{
  "encoder_arch": "vit",
  "model": "model that answers yes/no questions on an image's attributes",
  "dataset": "photos of arthropod specimens (BIOSCAN-5M)",
  "train_examples": 48750,
  "image_size": 48,
  "crop_scale_min": 0.7,
  "horizontal_flip": true,
  "questions_per_image": 8,
  "encoder_norm": "layernorm",
  "encoder_norm_position": "post",
  "encoder_activation": "gelu",
  "encoder_mlp_ratio": 4,
  "encoder_head_dim": 16,
  "encoder_fused_qkv": false,
  "encoder_bias": "none",
  "encoder_qk_norm": false,
  "encoder_parallel_block": false,
  "encoder_inner_norm": false,
  "encoder_moe": "top_k",
  "encoder_kv_group_size": 2,
  "encoder_num_experts": 4,
  "encoder_moe_every": 2,
  "encoder_expert_mlp_ratio": 1,
  "encoder_experts_per_token": 1,
  "encoder_shared_expert": false,
  "encoder_patch_size": [8, 8],
  "encoder_conv_stem": true,
  "encoder_layers": 12,
  "encoder_width": 192,
  "encoder_positions": "learned",
  "fusion": "prefix",
  "fusion_encoder_width": 128,
  "fusion_encoder_layers": 8,
  "fusion_encoder_norm": "layernorm",
  "fusion_encoder_norm_position": "pre",
  "fusion_encoder_activation": "gelu",
  "fusion_encoder_head_dim": 48,
  "fusion_encoder_fused_qkv": true,
  "fusion_encoder_bias": "none",
  "fusion_encoder_qk_norm": false,
  "fusion_encoder_parallel_block": false,
  "fusion_encoder_moe": "top_k",
  "fusion_encoder_drop_path": 0.1,
  "fusion_encoder_num_experts": 4,
  "fusion_encoder_moe_every": 1,
  "fusion_encoder_expert_mlp_ratio": 0.25,
  "fusion_encoder_experts_per_token": 1,
  "fusion_encoder_shared_expert": false,
  "fusion_encoder_positions": "learned",
  "fusion_encoder_connector": "linear",
  "residual_init": "scaled_by_depth",
  "optimizer": "muon",
  "muon_scale": "original",
  "lr": 0.011,
  "momentum": 0.9,
  "nesterov": false,
  "orthogonalizer": "polar_express",
  "adamw_lr_other_params": 0.00073,
  "steps": 7700,
  "batch_size": 128,
  "epochs": 20.2,
  "lr_schedule": "cosine",
  "final_lr_fraction": 0.01,
  "warmup_steps": 1540,
  "weight_decay": 0.05,
  "adamw_weight_decay_other_params": 0.05
}
Rows from block 6 of the image encoder of a small model that answers yes/no questions on an image's attributes, named by matrix and row number. Rows with one number belong to one neuron. Each number is 128 + 32 x the weight over its row's rms, rounded and kept within 0 to 255. All counts start at 0. Numbers have three digits each.
After each neuron's rows are labels from the 100 images, of 14976, where the neuron reaches its highest value: "top examples" is what is common among them. Only what is clearly more common there than usual is listed. The data: photos of arthropod specimens (BIOSCAN-5M).
# fc1: MLP up (encoder.blocks.6.mlp.fc1.weight, 768x192), inputs 128-191
# fc2: MLP down (encoder.blocks.6.mlp.fc2.weight, 192x768, transposed), outputs 128-191

fc1.89:134129142161143166139163109145148151080130098184152157109132131113111106187070121122129089118125186089111108190159079177083161140107091086131069125146141147145128122133075118119118106148185113
fc2.89:052116105152122140191097114150117111136113161100127142108117161103182110102126099117119166124153143171159189183175152119102065076124136152183173132129162059089106168153117126107126176062124119
top examples: order Diptera

fc1.287:117145167123125114171165130054131151157172128116177105125146140089091129146096132155152174192092164133190179122154125145107107119094118113156129091152091123171121163078141161079175149087135098
fc2.287:160116143124141104110130115137177049062099139046164149148165147116136133159140133114066127096146079163087085148115161072106170161097162144140091138140092094165124078169186074133128135100133152
top examples: order Hymenoptera

fc1.715:148117140180096133123095154089124194091089116187200188081145132083079141113146160126137141171131109125132079137132153121146127119116080227152169096108151213192161129096102138164091142167105146
fc2.715:114149105135147129189094190109034149147133173145098096084120163131164130137168145128109070104157125129151122161098118149152144167181108156049146108164111069164076077116116119150150166140145133
top examples: order Lepidoptera

fc1.79:075122160113139128128149160126162128133083161127106156110129109193211133093112125169161205111165062148095117107133131113204143163081091144133138116130150141108126112127149110121112151089138124
fc2.79:159137136122093154117085147136153072123178097136202082112142222121087107134085138123131103125137159122136115139192073127163105119171129093109153146103083100098134127143072094134186125128142130
top examples: order Hymenoptera

fc1.266:114088121144161112103141156120148159154178075147181093133090126148102123094123156120126107150145101058204089191125206124121148093172134185127143101157156175122135142141138147058180139085146163
fc2.266:147161166109113162178091118083098144100137169142160135115160104140130117153117117131132147075134115193111163145092083129097125133129121066075095129132098100156103114104104108154053162178138106
top examples: order Lepidoptera

fc1.329:112114115130102138156171166132106104099133119140130136173165064132167092115119093081089182146096128225089150147097116131214136181167124165157170072163127113155101205131152132136138109164065125
fc2.329:150178099120122110117143102121127066184183032159102130209090167148095132063145105139104099125129137093154082106154113129133150181088132164145108113117134056138119087111117065112110089121190128
top examples: order Hymenoptera

fc1.428:168164138147123126157112172095115075183133108149115123134202170127202080197160135177121164098098109210157155155081105087122134099106162124128188127138140148085099159141102130136143199104098123
fc2.428:109063127109081140084163071158148138147129124082137073140120124103131172118100100118130135190179126114161131122201114199116143135218141146141140152140109187133165146098123100139049085125110168
top examples: family Drosophilidae

fc1.619:112158157100096126069178115118107103112121135151136205112155141119164127187129170127131142151092156183116115130088061131124131142109062117153098127092219058083105098106145083168153180176107111
fc2.619:145137130126124149183060145125149098119075073156038071143106148135075131063125088185090165122136093096156111143181149177136127118098181145111082154122005125127162163121130121063130115100145126
top examples: order Diptera

fc1.87:218080070112069123168138197128179096103184145144116153096164101117126129111126093154072119116124140108164146163097102174100130162147163075120174188140113194161177183124164096107165143149173160
fc2.87:044155162127165156126150081129139158097095140136130155114100143156122136109115172089134121111101111140094115089173182129152146079141129155108106033113090023107103125175097120156084158130112124
top examples: order Hemiptera

fc1.452:113090084098134148122138110141117111147143093123105122190130119156124118059084126145144167149150117125098134093098131115145195037133129068119111196115123168101109114151165144103140160094187114
fc2.452:125146151097127152115108182128131112231141124115126123141122079141078120153179153134141151069142138119142095158121119103149071134130161118120073096167151196148149121181088100106168133151105132
top examples: order Hemiptera

fc1.431:104132111138142160162135156094104186100118165225100113113101105121140145155136152087110126086145102117123075080065154156136155135106108093161116114144165179138158163146168178100175068086109174
fc2.431:126132112105153135122177104134150158105181134079154101122160124145118108126164039136194122187107158145081147135167098139136164122169132168068104157179080128163086025125109127130105174165163114
top examples: order Coleoptera

fc1.37:154071093103143127139110109144138130125050115114174154158151138178145083169151159177128140142119132159121110141168116151113105156212123154126055145113230114096131068124110093162137191165116080
fc2.37:134124220116132154123125117145159138167139169122084088060059151088111158115102111101148072134121110121160151139137152093155128103069130134109194119138127146111158137110150135130111094119118140
top examples: family Drosophilidae

fc1.114:095076101145148134154149112065172173079121195172106139087104114065089103153109115120094120110136122106196111108142169137145142084115104126111101119141171105135128105088072054178084143112106140
fc2.114:131080151109112134101128174153111082170151128080082126124127137129185098103065162117150114087105148141119159139062075118115125162138136059089138148128110162164195091181121191109191130116108077
top examples: order Psocodea; family Caeciliusidae

fc1.685:163108118097146157166116174138098138095129150170181137116104095118081125122174108122105132100151151138149123203076111120126115209156082129162105148124088174130134173161138193152057141054149112
fc2.685:111095175097108099071168128097138168155164196092189142167128139130200108155046111105158138146088131104090138084138110146186130032077120104114114163128129110094076060157149071106146184205100114
top examples: order Coleoptera

fc1.648:136119139162136141136080111116087132162168092128027136172178100149056104177145120099082130083112115119173114153099075178095101108145130115080114136106089101132139124141161098110147131189164086
fc2.648:112185115154152126159127111113134141175140113077157107185085119112093144109141079125175121101149137116097153108162105095098176110040074136131122166139137204101147123153156132145160045158128172
top examples: order Coleoptera

fc1.408:098117113146086130124078100098109148184159092144097128122122111155132204078124144162124116062184102173042147101070126122179074143104069143190159080123118169110104140153139072084124181112147108
fc2.408:169168174083189141096135131145168133102086180099118153136127149089105092163126131112212157121096119025201138147181073164103135131100106093049105229145073131153171080099102206152123082091101158
top examples: order Hymenoptera

fc1.383:108138106129065145119136072159066165141185156166115188123174100145121125170137144083127129122105156091152129151132160167147077132073110134125136128080203091158147132135139138120055107082142097
fc2.383:119121158128136094165116217187123127129130050120152038182080135137169148115177118181136132089131165118152083167140135057155122164136146092142128195147090127148144160171118096131202145191105161
top examples: order Hemiptera

fc1.171:103118114118111140124149092123074172109100146110100113077158112156084112185180140108126134182125183128146180179089115212144105181187131089089158127169172166147090093146109132091061088101117092
fc2.171:098063132107173116189099086135118072122158148158168154193105082101180130113088171089128159120112109140136118078117130093155146149115082118190152158093153119144118099147118074123239108100099143
top examples: order Hymenoptera

fc1.272:142112125112109146154110166137136110089107199149117120209111137109122183078141125143136218119126144168052079151153143131143118097148136095158096094102111203074116098116135072173130152168132151
fc2.272:080113137131113113151152043143136165075163113153079131096094103148161176119187143171096070114125101098121137132065175142142123115155107152116170109092083123145131175090106142114103118070174135
top examples: order Hemiptera

fc1.566:144104081179107119122111101138062134135163109148123129076156076165180164084043137080087110075160106086166158121065141074152129132110082154113156120127188082119101069150181113131156123159192123
fc2.566:059149109132132101088135191155186130147153147141105163142170168126100122164132145181069152106083079148100093125137074129127134164149110158143114092170119134213202111131096135091103130122116071
top examples: order Diptera

fc1.438:157137171136126122147095172128109124093178203102145120130163153120123182170108151148098100145080048144094166094162090103111168109106168129090084164114041126109120152062090134203182116113110114
fc2.438:156184099100123183118073108095137118130073075182126120127136104124105093109133084084176103124174148115083113083138172101121125164114178152071176102114197151139104118191148184117133134113125169
top examples: order Lepidoptera

fc1.131:159128104115103151132150141132147178111123178140085177152136122184075160069103137133149103120173147152130128153115147086121116106103152092160110184139117072113179179205149149142102176104144121
fc2.131:155123130153144144091107135123128097152166075123127078092130116073173120138118118133115114143101148049109079131189097162111158123152194097113089103150131149138116122114120171103127104159134107
top examples: order Hymenoptera

fc1.738:146200135114185145122153184141159105140101008115049093158187115142143142111082102086137144125198106158105147184190102132110148116116148117108111135135109135137124156100119130132175131141170107
fc2.738:104097173128086139115111084120096143112151107153110191048097155161172123117168123103095171119129106079169121100152091162151124094109145123174096142137117109128112165138162147118098140046194152
top examples: order Diptera

fc1.477:166135128156132113185083186160116074155065139142128147081151074162105124125186122129088163050124152135123112141172102075120121142115115134087127116169142201133164135128147096123188143159131145
fc2.477:121100078103126107060102128138125167061185132144149102092112152113209119101094150117101106149121084093138090094135138154163098073122182100208067159150177119061131120106155127155126138128106085
top examples: order Lepidoptera

fc1.70:168127148196159143157163121152164079173163113156181166175037143195122105151066110090156143125135126071089164149135128082107124162107188074088144039103094151086117112116131092099182112117123125
fc2.70:167112069122134115106100098131089124084119094145108160103140067061135099106178094140140126132136147152140155158151120103111111088109115152091124237113113112145135172214126175112165113177102144
top examples: order Coleoptera

fc1.709:153128139106102144120131130121134155072107178148097141163129148096102131068118108139148132116106123158131101121167176128138125151148143117161072114190105135119148103143151124093098137101146114
fc2.709:088116102117156150126101122173133170109216120111142131097137109160105095164160137131154077158163147088146133128127055166154127140126179108125133150085145129168108139108121141107136113161163105
top examples: order Hymenoptera

fc1.186:143161161156117117154116137071098164139151064134138082115166127124151160158173149126111143074141178137139176161077135133102122100160113127171134118146145144092083173142158100196096174108113086
fc2.186:136088182140161120137162142151096088103136131131065171144100137086144152093096199130153137157070117155112109158152103105143094118132156099129156167136068149153223092131126155103072105109155168
top examples: family Drosophilidae

fc1.624:168131129162148112113143122119139174146126138125144077107100121114038137096148190168144083132175179104194102127139108118053142117177059182146109150118151118117170116137146164164148181102104074
fc2.624:163167068100144101217110070107171152144109121081190193050086132164181138094074107101095074138144076169113138135122160121137097128106132154111116133147122192126045120159088148136129119200143156
top examples: order Lepidoptera

fc1.320:050062117131116121105126174149165161126184126122102152130134036133121094110155088108075157156120125153064112176119118138177146206089119137151093078157141081135127149085162143120107142068099168
fc2.320:198204102090112143116119104164113102105084131187108154250189119119065124143120144118116123132116165129134119147115119134114135150105148174167175085099133072113095118153137112097133140189139066
top examples: order Hemiptera

fc1.64:104099138143139156131041102098109173096113120143141146060097115119110130145102180174125130109073103098123184095095149101115134083139078099115182178153115126091085122085121112146147119204113108
fc2.64:176115124105124135145134081147103077157097144122115118164135129141122125121063168128133108076150104094117147160089144090104146101141143126151163206113165165131158089213131156126177111168110150
top examples: order Psocodea

fc1.16:154141122163098148118144091058186145119156136128122150100165178099081095184112123102085177127142147214123095145153109106190124114085112139087108119166129124127161157071170113167203101155191127
fc2.16:106129133149082132105163173104137052161103136111149116078123037178143123080135150108166099161139142093068169185129081160128104198123135099162120137099109121092104091131116112142165171022115140
top examples: order Hymenoptera

fc1.430:100100065159088121125150083105117154164140105141086149138117066103195159129141155155177159125117143114165087080136139127166151116111116104076147178136149098154154123112135132098118116119117165
fc2.430:167118118121160138093099125164072096079112140161122140215114133140037132119143111097056169092094102117145149136106117135045177180108159096170095194132139158122130169144167147128143137140085078
top examples: family Drosophilidae

fc1.673:132076101143161126124092191100172105128134165091140117156118195147127121103123157105115138108141168141141132172122155121095129164158119163138124080119100078129067093150102144123093115100029110
fc2.673:182151160135114107054159093157121077145120029115117094206096134094129128130103122096136123137147132144120106122168152083115069176094126162096129114125125113054128164173096081119190174125211119
top examples: order Hymenoptera

fc1.584:138081167141161187104093198157114148119149113162195183104112102133118187164169152137124127158198127188096080162152172178094123090175110129126077132090106138124088100142139136106128142102111124
fc2.584:184130163155149109189097137061163124135171133133111112129041138146100147104134104157138127119133112051160133141139086074102126122105134139112154120114081145192116085131133132172125137183147157
top examples: order Psocodea; order Hemiptera

fc1.199:184166096134105172112162154158128104119138128115135085123087122143211130149097147171103111128118115114139182100190131186053119099120170196146202165090108166092154135130122091158163089122135135
fc2.199:156090087108108208124074151114135103138051143092063140137147186168126046126083117147118139149127163121133131108035127155213149121139127081136116171117145142098159118178123150137130143107126130
top examples: order Psocodea

fc1.31:120124198130079159162147148096122106068166146118189091088095114147181123125126135121115139134098148123138140171092156111122112113127066134172137113132085098136166146066112124172126131101153082
fc2.31:125143159167152173048112090097177119135113176137086194186170163163131135138147102139157137075147084141040118113156135149131125162145179110144120051127140099154130147178144117133085127082138125
top examples: order Hymenoptera

fc1.189:088075162158142081134116140138140182103139105148140114111154122097106072110153119116145167173134112167156173137090173149116085117121147135156089117146134101141120169144078102103087155136133125
fc2.189:127133127089150174120164152094147091150180147086134160109097107101177192125078189167121105138113159127100092106079131133154139178136102046079163185106109148157157071077132111122147063133098135
top examples: order Coleoptera; order Hemiptera

fc1.743:121119115121172174138145129108125103129175118149113185145139103145122101135162035203109104103084094129090149139129191184133174091096084098093117138116121202092136139143187109121180099220096136
fc2.743:125167113057137149141153134162157169157094132122097066118110140084133084185100163076137088171138119170094114141181098078136123169171132142127107138164098153088112174144112096142106147059176100
top examples: family Formicidae

fc1.316:140123118122130112117123068107079080100025130150151135144148135172181160072126103122164060116073152152152119200144137110121106145118090144090108093123104107091141137132151134129121108168148107
fc2.316:200103154113128190140118189158185163105127097127072124066122158074073074133138169064087169193146124104159158091103085141129149113113126101133091161098144104130107107144135110119194152102085122
top examples: order Hymenoptera

fc1.480:139104106089165149096132118131041177161161133137131172151096093158177112153127100124103120148181125162150151128128161096145158144134128063105075127076134126119126147131128070187104129097109114
fc2.480:088132107130059112181145156138142075106096116147105139144153131119127128110163104165151094132077109101081126148212140102117133105086097162163129190116088116110114113125121102096167105216075179
top examples: family Drosophilidae

fc1.759:099137134134111110088151128117144136126105089149084090078100088198163112152134121164127114113079134061149152169074105118166079218120127185126115153099181119114173107122152165189156176088116149
fc2.759:123185142132166164173176133144170113132125117120120138163145183093104158123097117141125172157134121169173076104166169139062136098151135120146129115137161052176065181118094035112103077213139112
top examples: order Diptera

fc1.767:226140162081118191102114181100136133174152102190102163059131113134138100124205189142113080073155099178122165119121112120086186090158094164155145133131140118111172149132125100126164114152173134
fc2.767:116132117147118094130158125124133158150108126118091122161118190103087089111131115160112118103141088155178142142109126100165108137115118168077063140134064179076104132139145141119175131162136119
top examples: family Formicidae

fc1.446:135109114167121108072149094142149068118062127097160086116128097148144159107124131135107134138138155149153111173034109134093125127119147083074166102105180157116076136072083119105072154125122139
fc2.446:141164138109144128150085129132131105118117224177105149132120118136179144108133109150130131148119095115183141092108110113115156062115107082165104132133142120114166132106169095152147101137169182
top examples: class Arachnida

fc1.222:116124129092096116175142155098188111106187155174150111121149128173171124151101161143170106131115081121079161177137137140172080143107177093121105137109104142117171191125134097129181098106123107
fc2.222:176135131115149107117063110083143194131069128151088112156129142115123148111137127106093191134061178127115156135104142129159143144133111155158145068095097078156058146149169165121038168101166133
top examples: order Hemiptera; family Cicadellidae

fc1.528:169153119128105083116139132136129122190120112145104191113166164163153109132116079165159113145152083134134113089102076084110116171118143119129151082102137191088094094110083112127135142148126112
fc2.528:116168105098124163122109150172138099106121070101103131108147123120111163085143124124102151144114160134162076178161111154111172125149098132116096207145131008196127235130100094093169090138148159
top examples: order Diptera

fc1.417:146156122189125105117145110123124122134078128166058088040105108076111149129093138117134121130142112102162114160140142110089125157118214246099132115106109132156113104083133114139132167112126136
fc2.417:132113170102174099169052088098092153132130151126162139155154144112095095092159120128119092135148082104136139092103122108152111143194064142149137116133112136149165116212148191130173105126071165
top examples: order Diptera; order Lepidoptera

fc1.616:145119139140117124096127088097150055159073075098173194106184161167142139109128117126139155127127134087184151125076099092136130137118156191158117135134152148090132142137082085074144183127128133
fc2.616:142135122112131127115121151132136189098137153146098084129071117105109104120099189150112098117134116145070119128179139183110113153103157053075109116168169083120126139144134107131136075106098102
top examples: order Diptera; family Limoniidae

fc1.95:121113128131116113133160120114181141146078163133203111139156108097061160089174107097123124172111158123078107141147189128134131098136080085147121100091188068148115107030129124135145203120068118
fc2.95:160118108120140165114095151084104082131158158112076130137085095136214106157081147129145146058123138158200109084081122120110128099163132128097127132175127165115130084189141159091096079186180105
top examples: order Hemiptera

fc1.285:173141125080147110135105133095123158179190168113083154123125053166134110110096044152115104131144105126134136126096110140160109200179147131153170107106079080142163192124129137115085106083162148
fc2.285:160212118107137129050178151164151114165174098131112140203125158138199143123136067130101123157173080113115155114160102088160107193069109161137129087130133090146149115112105151161137089141146119
top examples: order Diptera

fc1.120:126104145162118091080156148145105108128092140159139087094156096156157136065159134149180142125142103166127144113080183117081109108111177111156113098103167160109146157086155153094131173107115168
fc2.120:107117040103154112093108064092147144140178133163128108138104137114102212117124188151117137166116099073155196143069113164137074135188091139142134126142107158114128071107105124150135076136149155
top examples: order Coleoptera

fc1.282:072206164135086165209148159096165108130122118116174118131127109112198115113097115096110052146151164119150077137152068123161194115136071136157105089088111065154111159116139114152103147160166125
fc2.282:161074093152120160150146129118164168136142128110070116122099164121118095085116073115098182096115084172113144104129115158153126138103142155164174147211077143102178097149175185118165112171142108
top examples: order Diptera

fc1.230:085128153148085115079143134158165195123144104123126122090101112158121130152152102140176160085103134181118152127171109056110155136193099077122081176205147110118156174154136138107117115149105145
fc2.230:177198075118141127152103163122070071119145152187093134156135155122100140086080149063099067106152143079092145139077185161124068132081168116096169108102151157112059124119093129157173225085131164
top examples: order Lepidoptera

fc1.277:154080150142151155100126100093149087126171166096114190096139138140169113132151064115095141083126153098077116172131115114186148076080139075120103115120128146091160185134120130155114100073192135
fc2.277:093149099080089161139048159140122169135107172126197109101124152160118109114123118128118126137101103193150158118107088174177138189148098114135109060095092100133079165163116134158179174075170178
top examples: order Hymenoptera

fc1.80:147151140118133154081099203069180097055108122122101157107147156123106139122183143125161131104114123073135082093099157135089149149099121106137181155148124129110141118092142152111079128063160144
fc2.80:079099146150127081166167088164105126224177133105148121177132137163165131164076078086101135125105105185112158124167153128136159067121130112142062098134104161118142093163126112149132200200118105
top examples: order Lepidoptera

fc1.549:116112168119134148127119129078155076084188166130160128122112103156134117106129083162147069194136091135070127187113139146181148112103123133107130135151070120109204121151109146147082096151113140
fc2.549:131169101119156108108148124140136154130154185137138126143168144135149090092136089101136137131182180161107090175134106092145064132156147181157161077122121101107073193153101123051154156078170136
top examples: order Hymenoptera

fc1.137:150086132103089109180175102067137073109170089177201096119128139182145154085116163154103146129145131139090106198148126121144076131135131188095086131199137127113119104084182118156172106167110089
fc2.137:124159116134157131118135146164140145166082156145056112137058144126071100114109123076123121157112121136145123069138129170100147157101126161178149062109135125155068206169095115114131134110120166
top examples: order Hymenoptera

fc1.270:098143150131116139100212000126144129098148139131166059175123126153170099132162108146143162116117150167079139157146143107117083198128131126167119145116117176124095105179087148162180164109059121
fc2.270:134098141145106159149063212102140168135120104155113147100135106118042148113136123156102112176162090077164081140049120148108105069108142156156096137107136096135112121101123130083094080134166094
top examples: family Drosophilidae