config.yaml
encoder_head_dim: 16
encoder_inner_norm: false
encoder_moe: "top_k"
encoder_moe_every: 2
encoder_expert_mlp_ratio: 1
encoder_conv_stem: true
encoder_width: 192
fusion_encoder_width: 128
fusion_encoder_norm: "layernorm"
fusion_encoder_bias: "none"
fusion_encoder_moe_every: 1
fusion_encoder_expert_mlp_ratio: 0.25
fusion_encoder_positions: "learned"
lr: 0.011
momentum: 0.9
Rows from block 4 of the image encoder of a small model that answers yes/no questions on an image's attributes, named by matrix and row number. Rows with one number belong to one neuron. Each number is 500 + 50 x the weight over its row's rms, rounded and kept within 0 to 999. All counts start at 0. Numbers have three digits each.
After each neuron's rows are labels from the 100 images, of 14976, where the neuron reaches its highest value: "responds to" is what is common among them. Only what is clearly more common there than usual is listed. The data: photos of arthropod specimens (BIOSCAN-5M).
# fc1: MLP up (encoder.blocks.4.mlp.fc1.weight, 768x192), inputs 96-143
# fc2: MLP down (encoder.blocks.4.mlp.fc2.weight, 192x768, transposed), outputs 96-143

fc1.139:501532519513509481447413440543526551529550501433571524527446491584510544516532473535510528388514488515493484451489470458561560497558500500465510
fc2.139:493524468477530536549594522498449592522474448562589525453482487586453491450536480553514577578412508583502506413497583531464446430492509365520466
responds to: order Diptera

fc1.560:477451467547485499599418488489465511439461483468522509525542439511501489486609442505518428539497460431571543531359466432435498608589594636401508
fc2.560:437481469493402594405497434538503469421538555428507472469482488503533487607487506494599531463569434603463506523528559492566531388523484506514540
responds to: order Lepidoptera

fc1.220:490495510373525467542493580506475557470382485493538466431538530638514486481515528388517544479594528564516545467358526500500491575504458596539515
fc2.220:506464558551435501563465487425532605511553445497485486481606512461538541599444504604554476470396385505512529463536423476553464465466430536540426
responds to: order Hemiptera

fc1.125:511463497524511522459476434598563512536467428512557490488497522564492559529493517566514436445484519405545538557422487417408524520459459483452498
fc2.125:436556516448505514484483529470491550400439565533549627480524490491508476486511406506531624512489457386511485555455565530558618427455427401437540
responds to: order Psocodea

fc1.202:396557525481465433500404511451422489498544526448562431460501524474496518542518613423502485483561524545511494566515539541512526430467531435492515
fc2.202:447492505488426466514511521502471466519482507454552462433523571514505494410505470487471482530447539538502496541550433492427488504524596589499500
responds to: order Coleoptera

fc1.563:495523571544414514453441423532424405484502566548546455545488550574459427516531430510489526501465549466543549465547510490557477457419472547545410
fc2.563:516472484504518473526509590540471557586466450545427495482423428532563491538418510463561398617475536526503401472474573472547418462467551525487481
responds to: order Diptera; family Muscidae

fc1.691:480474471424464586520522537499526448519537487547482439451582471604461471500485539515420522439657532534472492564459554524538555527467510423504478
fc2.691:539573671515529358520523515502527580438613477454535505557445457416505612507517478517562467496499520454576479454484459484547644557489496466538484
responds to: class Arachnida

fc1.302:494480482495544567511519547528487501499460475552525515607360554455410483533547541481495621557542475442491605487445555495558501585465496521574513
fc2.302:522466479416559463517536533620510469460440498480457473459454503475561489437453589558509496463444509462513457545558497486488551586523480476494415
responds to: order Hymenoptera

fc1.80:487504515381480453470515509516434496460581507548551496507565421576500635532505513487509523476549471502511568421481456522388423522443432541579524
fc2.80:458579425468558521634496480479477511550431498536461456533481492526469496489462403533486394489548568515452436558517565418433491454445502521477403
responds to: order Hemiptera

fc1.289:463462570540478470488548542557525483391523356470445481434500567582413490474517519600452529487484497485535484468523434541487545462478500490561566
fc2.289:463544479567515533514428468482503523435403500529516586455558500486522510459456498545512575482445532369452615461494540514510505451447490469537578
responds to: order Lepidoptera

fc1.355:550475505490515412479430532614563450571441516452392527572512511594476517508555518520464541637402519488522424532481556528543467451535560441517583
fc2.355:562496478563497525437500639432531452443553439543624493440422502510472445478417529492494553499475481484508532452542458530467522618558535647543548
responds to: order Hemiptera

fc1.697:486509441449591527430513545565398462542497404555503627585519505503503482549530454525445457474563502502476490509537562472527591530548574435409466
fc2.697:542563552517438508678460545512553529503590497434449473500438447470479473542476509463478518617363553494485454435420427456499558580475501540570534
responds to: class Arachnida

fc1.437:426482499502535453558456554448531590462507604397539438464555466472541498521546461454453508514542543522544358498543517530404467472496502471504446
fc2.437:539500493507439507575558436614554394572569502468438515475554473589534623469447468487557549507416458531426630456533466436518510500496461567424526
responds to: order Coleoptera

fc1.236:496460473489505486517561583447531543463461451487471448465502499479613459476539507548356318387449545567465424467393384521546542480427535496503477
fc2.236:518537505544528424496493421528531460573553508479538561412477475479430515408584533532512518609480499507544525523541495481561537516480520442536562
responds to: family Mycetophilidae

fc1.373:504485495503561467568433498501574512387453456509512508533498479469531544499506430543441563585376517525500579477529516548492471545520460537452478
fc2.373:561555522549434560454484505503480546501525447524568502459489467516405585586511541545535535474590459417490565509516541444553549405532561554499508
responds to: order Lepidoptera

fc1.163:508500545426482513535459551588439483419494592594530558467584606472454494526492532472528501490395423495432490579494476436538471509460485559509508
fc2.163:564515520510487476484591456520468474529556533374430370496434476501520518473428499499502474489521501552533550435481562444535554538582475439370518
responds to: order Lepidoptera

fc1.196:526520441463495446586531564460550483458506516490440512576489565439519575514498501530444578557439549465469504461499517496484518445541495517445572
fc2.196:403510500534626623455464472558477452512427595515564522450487459580516460497510441495456488427477572443542477557579476517458432500467496495562450
responds to: order Psocodea

fc1.554:458524546467531520612457380516497500477395484620528488507515569540554474528447533515507423500565474525567379484544530459485486514522515439467443
fc2.554:447484430447505515476458474539527504488551536475471533499421387534430472467585468467435519454444638413486539447410407604488529510504522524578584
responds to: class Collembola; family Cecidomyiidae; order Entomobryomorpha

fc1.227:531500469501570480499470546431581547498524493469474553545470507475551492460485525416471459515513428445503469446411564508469511496467439547554566
fc2.227:523538498493474502426470510417541479398474410469571529474543490530509535506608564578473519434485481557513516511572525411449544450530583550534453
responds to: order Coleoptera; family Staphylinidae

fc1.116:515514466470457494509472530487589492492433362526458430493518591494439562577506551608565528482496427443554498420563520512478493582501531447528406
fc2.116:455528571528573540508529538575463415488520572477497627502462467433502385396485550407392439548536578561499505549559515541499465479484424508550537
responds to: order Psocodea

fc1.562:495411513480499463474495570582502490386520619530495474413532504536436445486552537467505585474515591517484472505503497468465480468463595447485534
fc2.562:541531474464537406461529405461394564414483489416525498501504433395483479458544539501445583490514472610472498538453436475506497542461454503413522
responds to: order Diptera; family Muscidae

fc1.74:512418490488469581519435566465516456598551461449430523447512472624518475497480466481502511546516471510574503396426491524543546432445451504515594
fc2.74:500465557446509473544486482549547516477513490522550621494501599473519464512419511564558520469414553569411532548432562452391543544566549596444459
responds to: order Coleoptera

fc1.42:491560498379402517470592483537477480516485512432495458537440541502487485538578507521498452459479470549465496405510525513517514486503482399422536
fc2.42:478528537542438497453464504530469532479548520514509484511440502492474548438438408503487600476540512455514507479536566544446485487510547532497572
responds to: order Diptera

fc1.81:500490481507467562569545469602504431493458365491452482460599546608420543474540475471473539450536430478533483424416452617519528520470453484551589
fc2.81:491490502496523599365509616547417521404524483480551442460401513542516418564544468599469495486504524423463608476552544478564520477488561399458558
responds to: order Psocodea

fc1.508:497535486486507520450522497592470483486497571508425485443522493524494434498483528592583568427450443466496446445448562520525481528502530431463530
fc2.508:494505485578538499548464495465543486451444468509545532508512443503548573482496579481539554488500492523427450445531501475591491564488459523595444
responds to: order Hymenoptera

fc1.345:608498506480530461483454486493580572553508645511516467507534526533427462498510500490503485555482486588454495454550532554565518489401569439470515
fc2.345:459504418453511467524532553528488513407453479478536501453502525418531440512558473387377501471497469502514455401530499510543524538567499506460492
responds to: order Diptera; family Anthomyiidae

fc1.684:530500548541486484537461565433504554524536527469404468505433484626551366520438481443476493429505544469415530476554509494547477489476461501588541
fc2.684:487479477579542495479541608573487472462506502469494523455526484510501570579563472522459503588494582438553461451476418570456480515489485532534406
responds to: order Diptera

fc1.674:517536466521522534494503473393511532465496515520426472563582566474492517455531450517534558501500546550516526502387473539494533430556554436576549
fc2.674:502457562505579415491568530473503581482511471543525535563469481449526514609467586474451455512509494566577513514501463500481541540601540427500515
responds to: family Drosophilidae

fc1.543:493553463480579474624530517536486518438477510497530497562458550556496496403614474450470539517559549563540514494514420491544593504528609462522462
fc2.543:500390533581419627448493443528506427480490531560498457430595407550483575587402499543508416497538519508420469488398486485506461466455494477561546
responds to: order Psocodea

fc1.251:512528454526457518518550436514476476501419483495425466592587558596457501443516517460548584547545464437552481474412498458519516526471524450440544
fc2.251:496499546579482427445476492545568545470538530447596554407407512530539480531412436479547455415456545481492555510477595559485475535480491490488496
responds to: order Coleoptera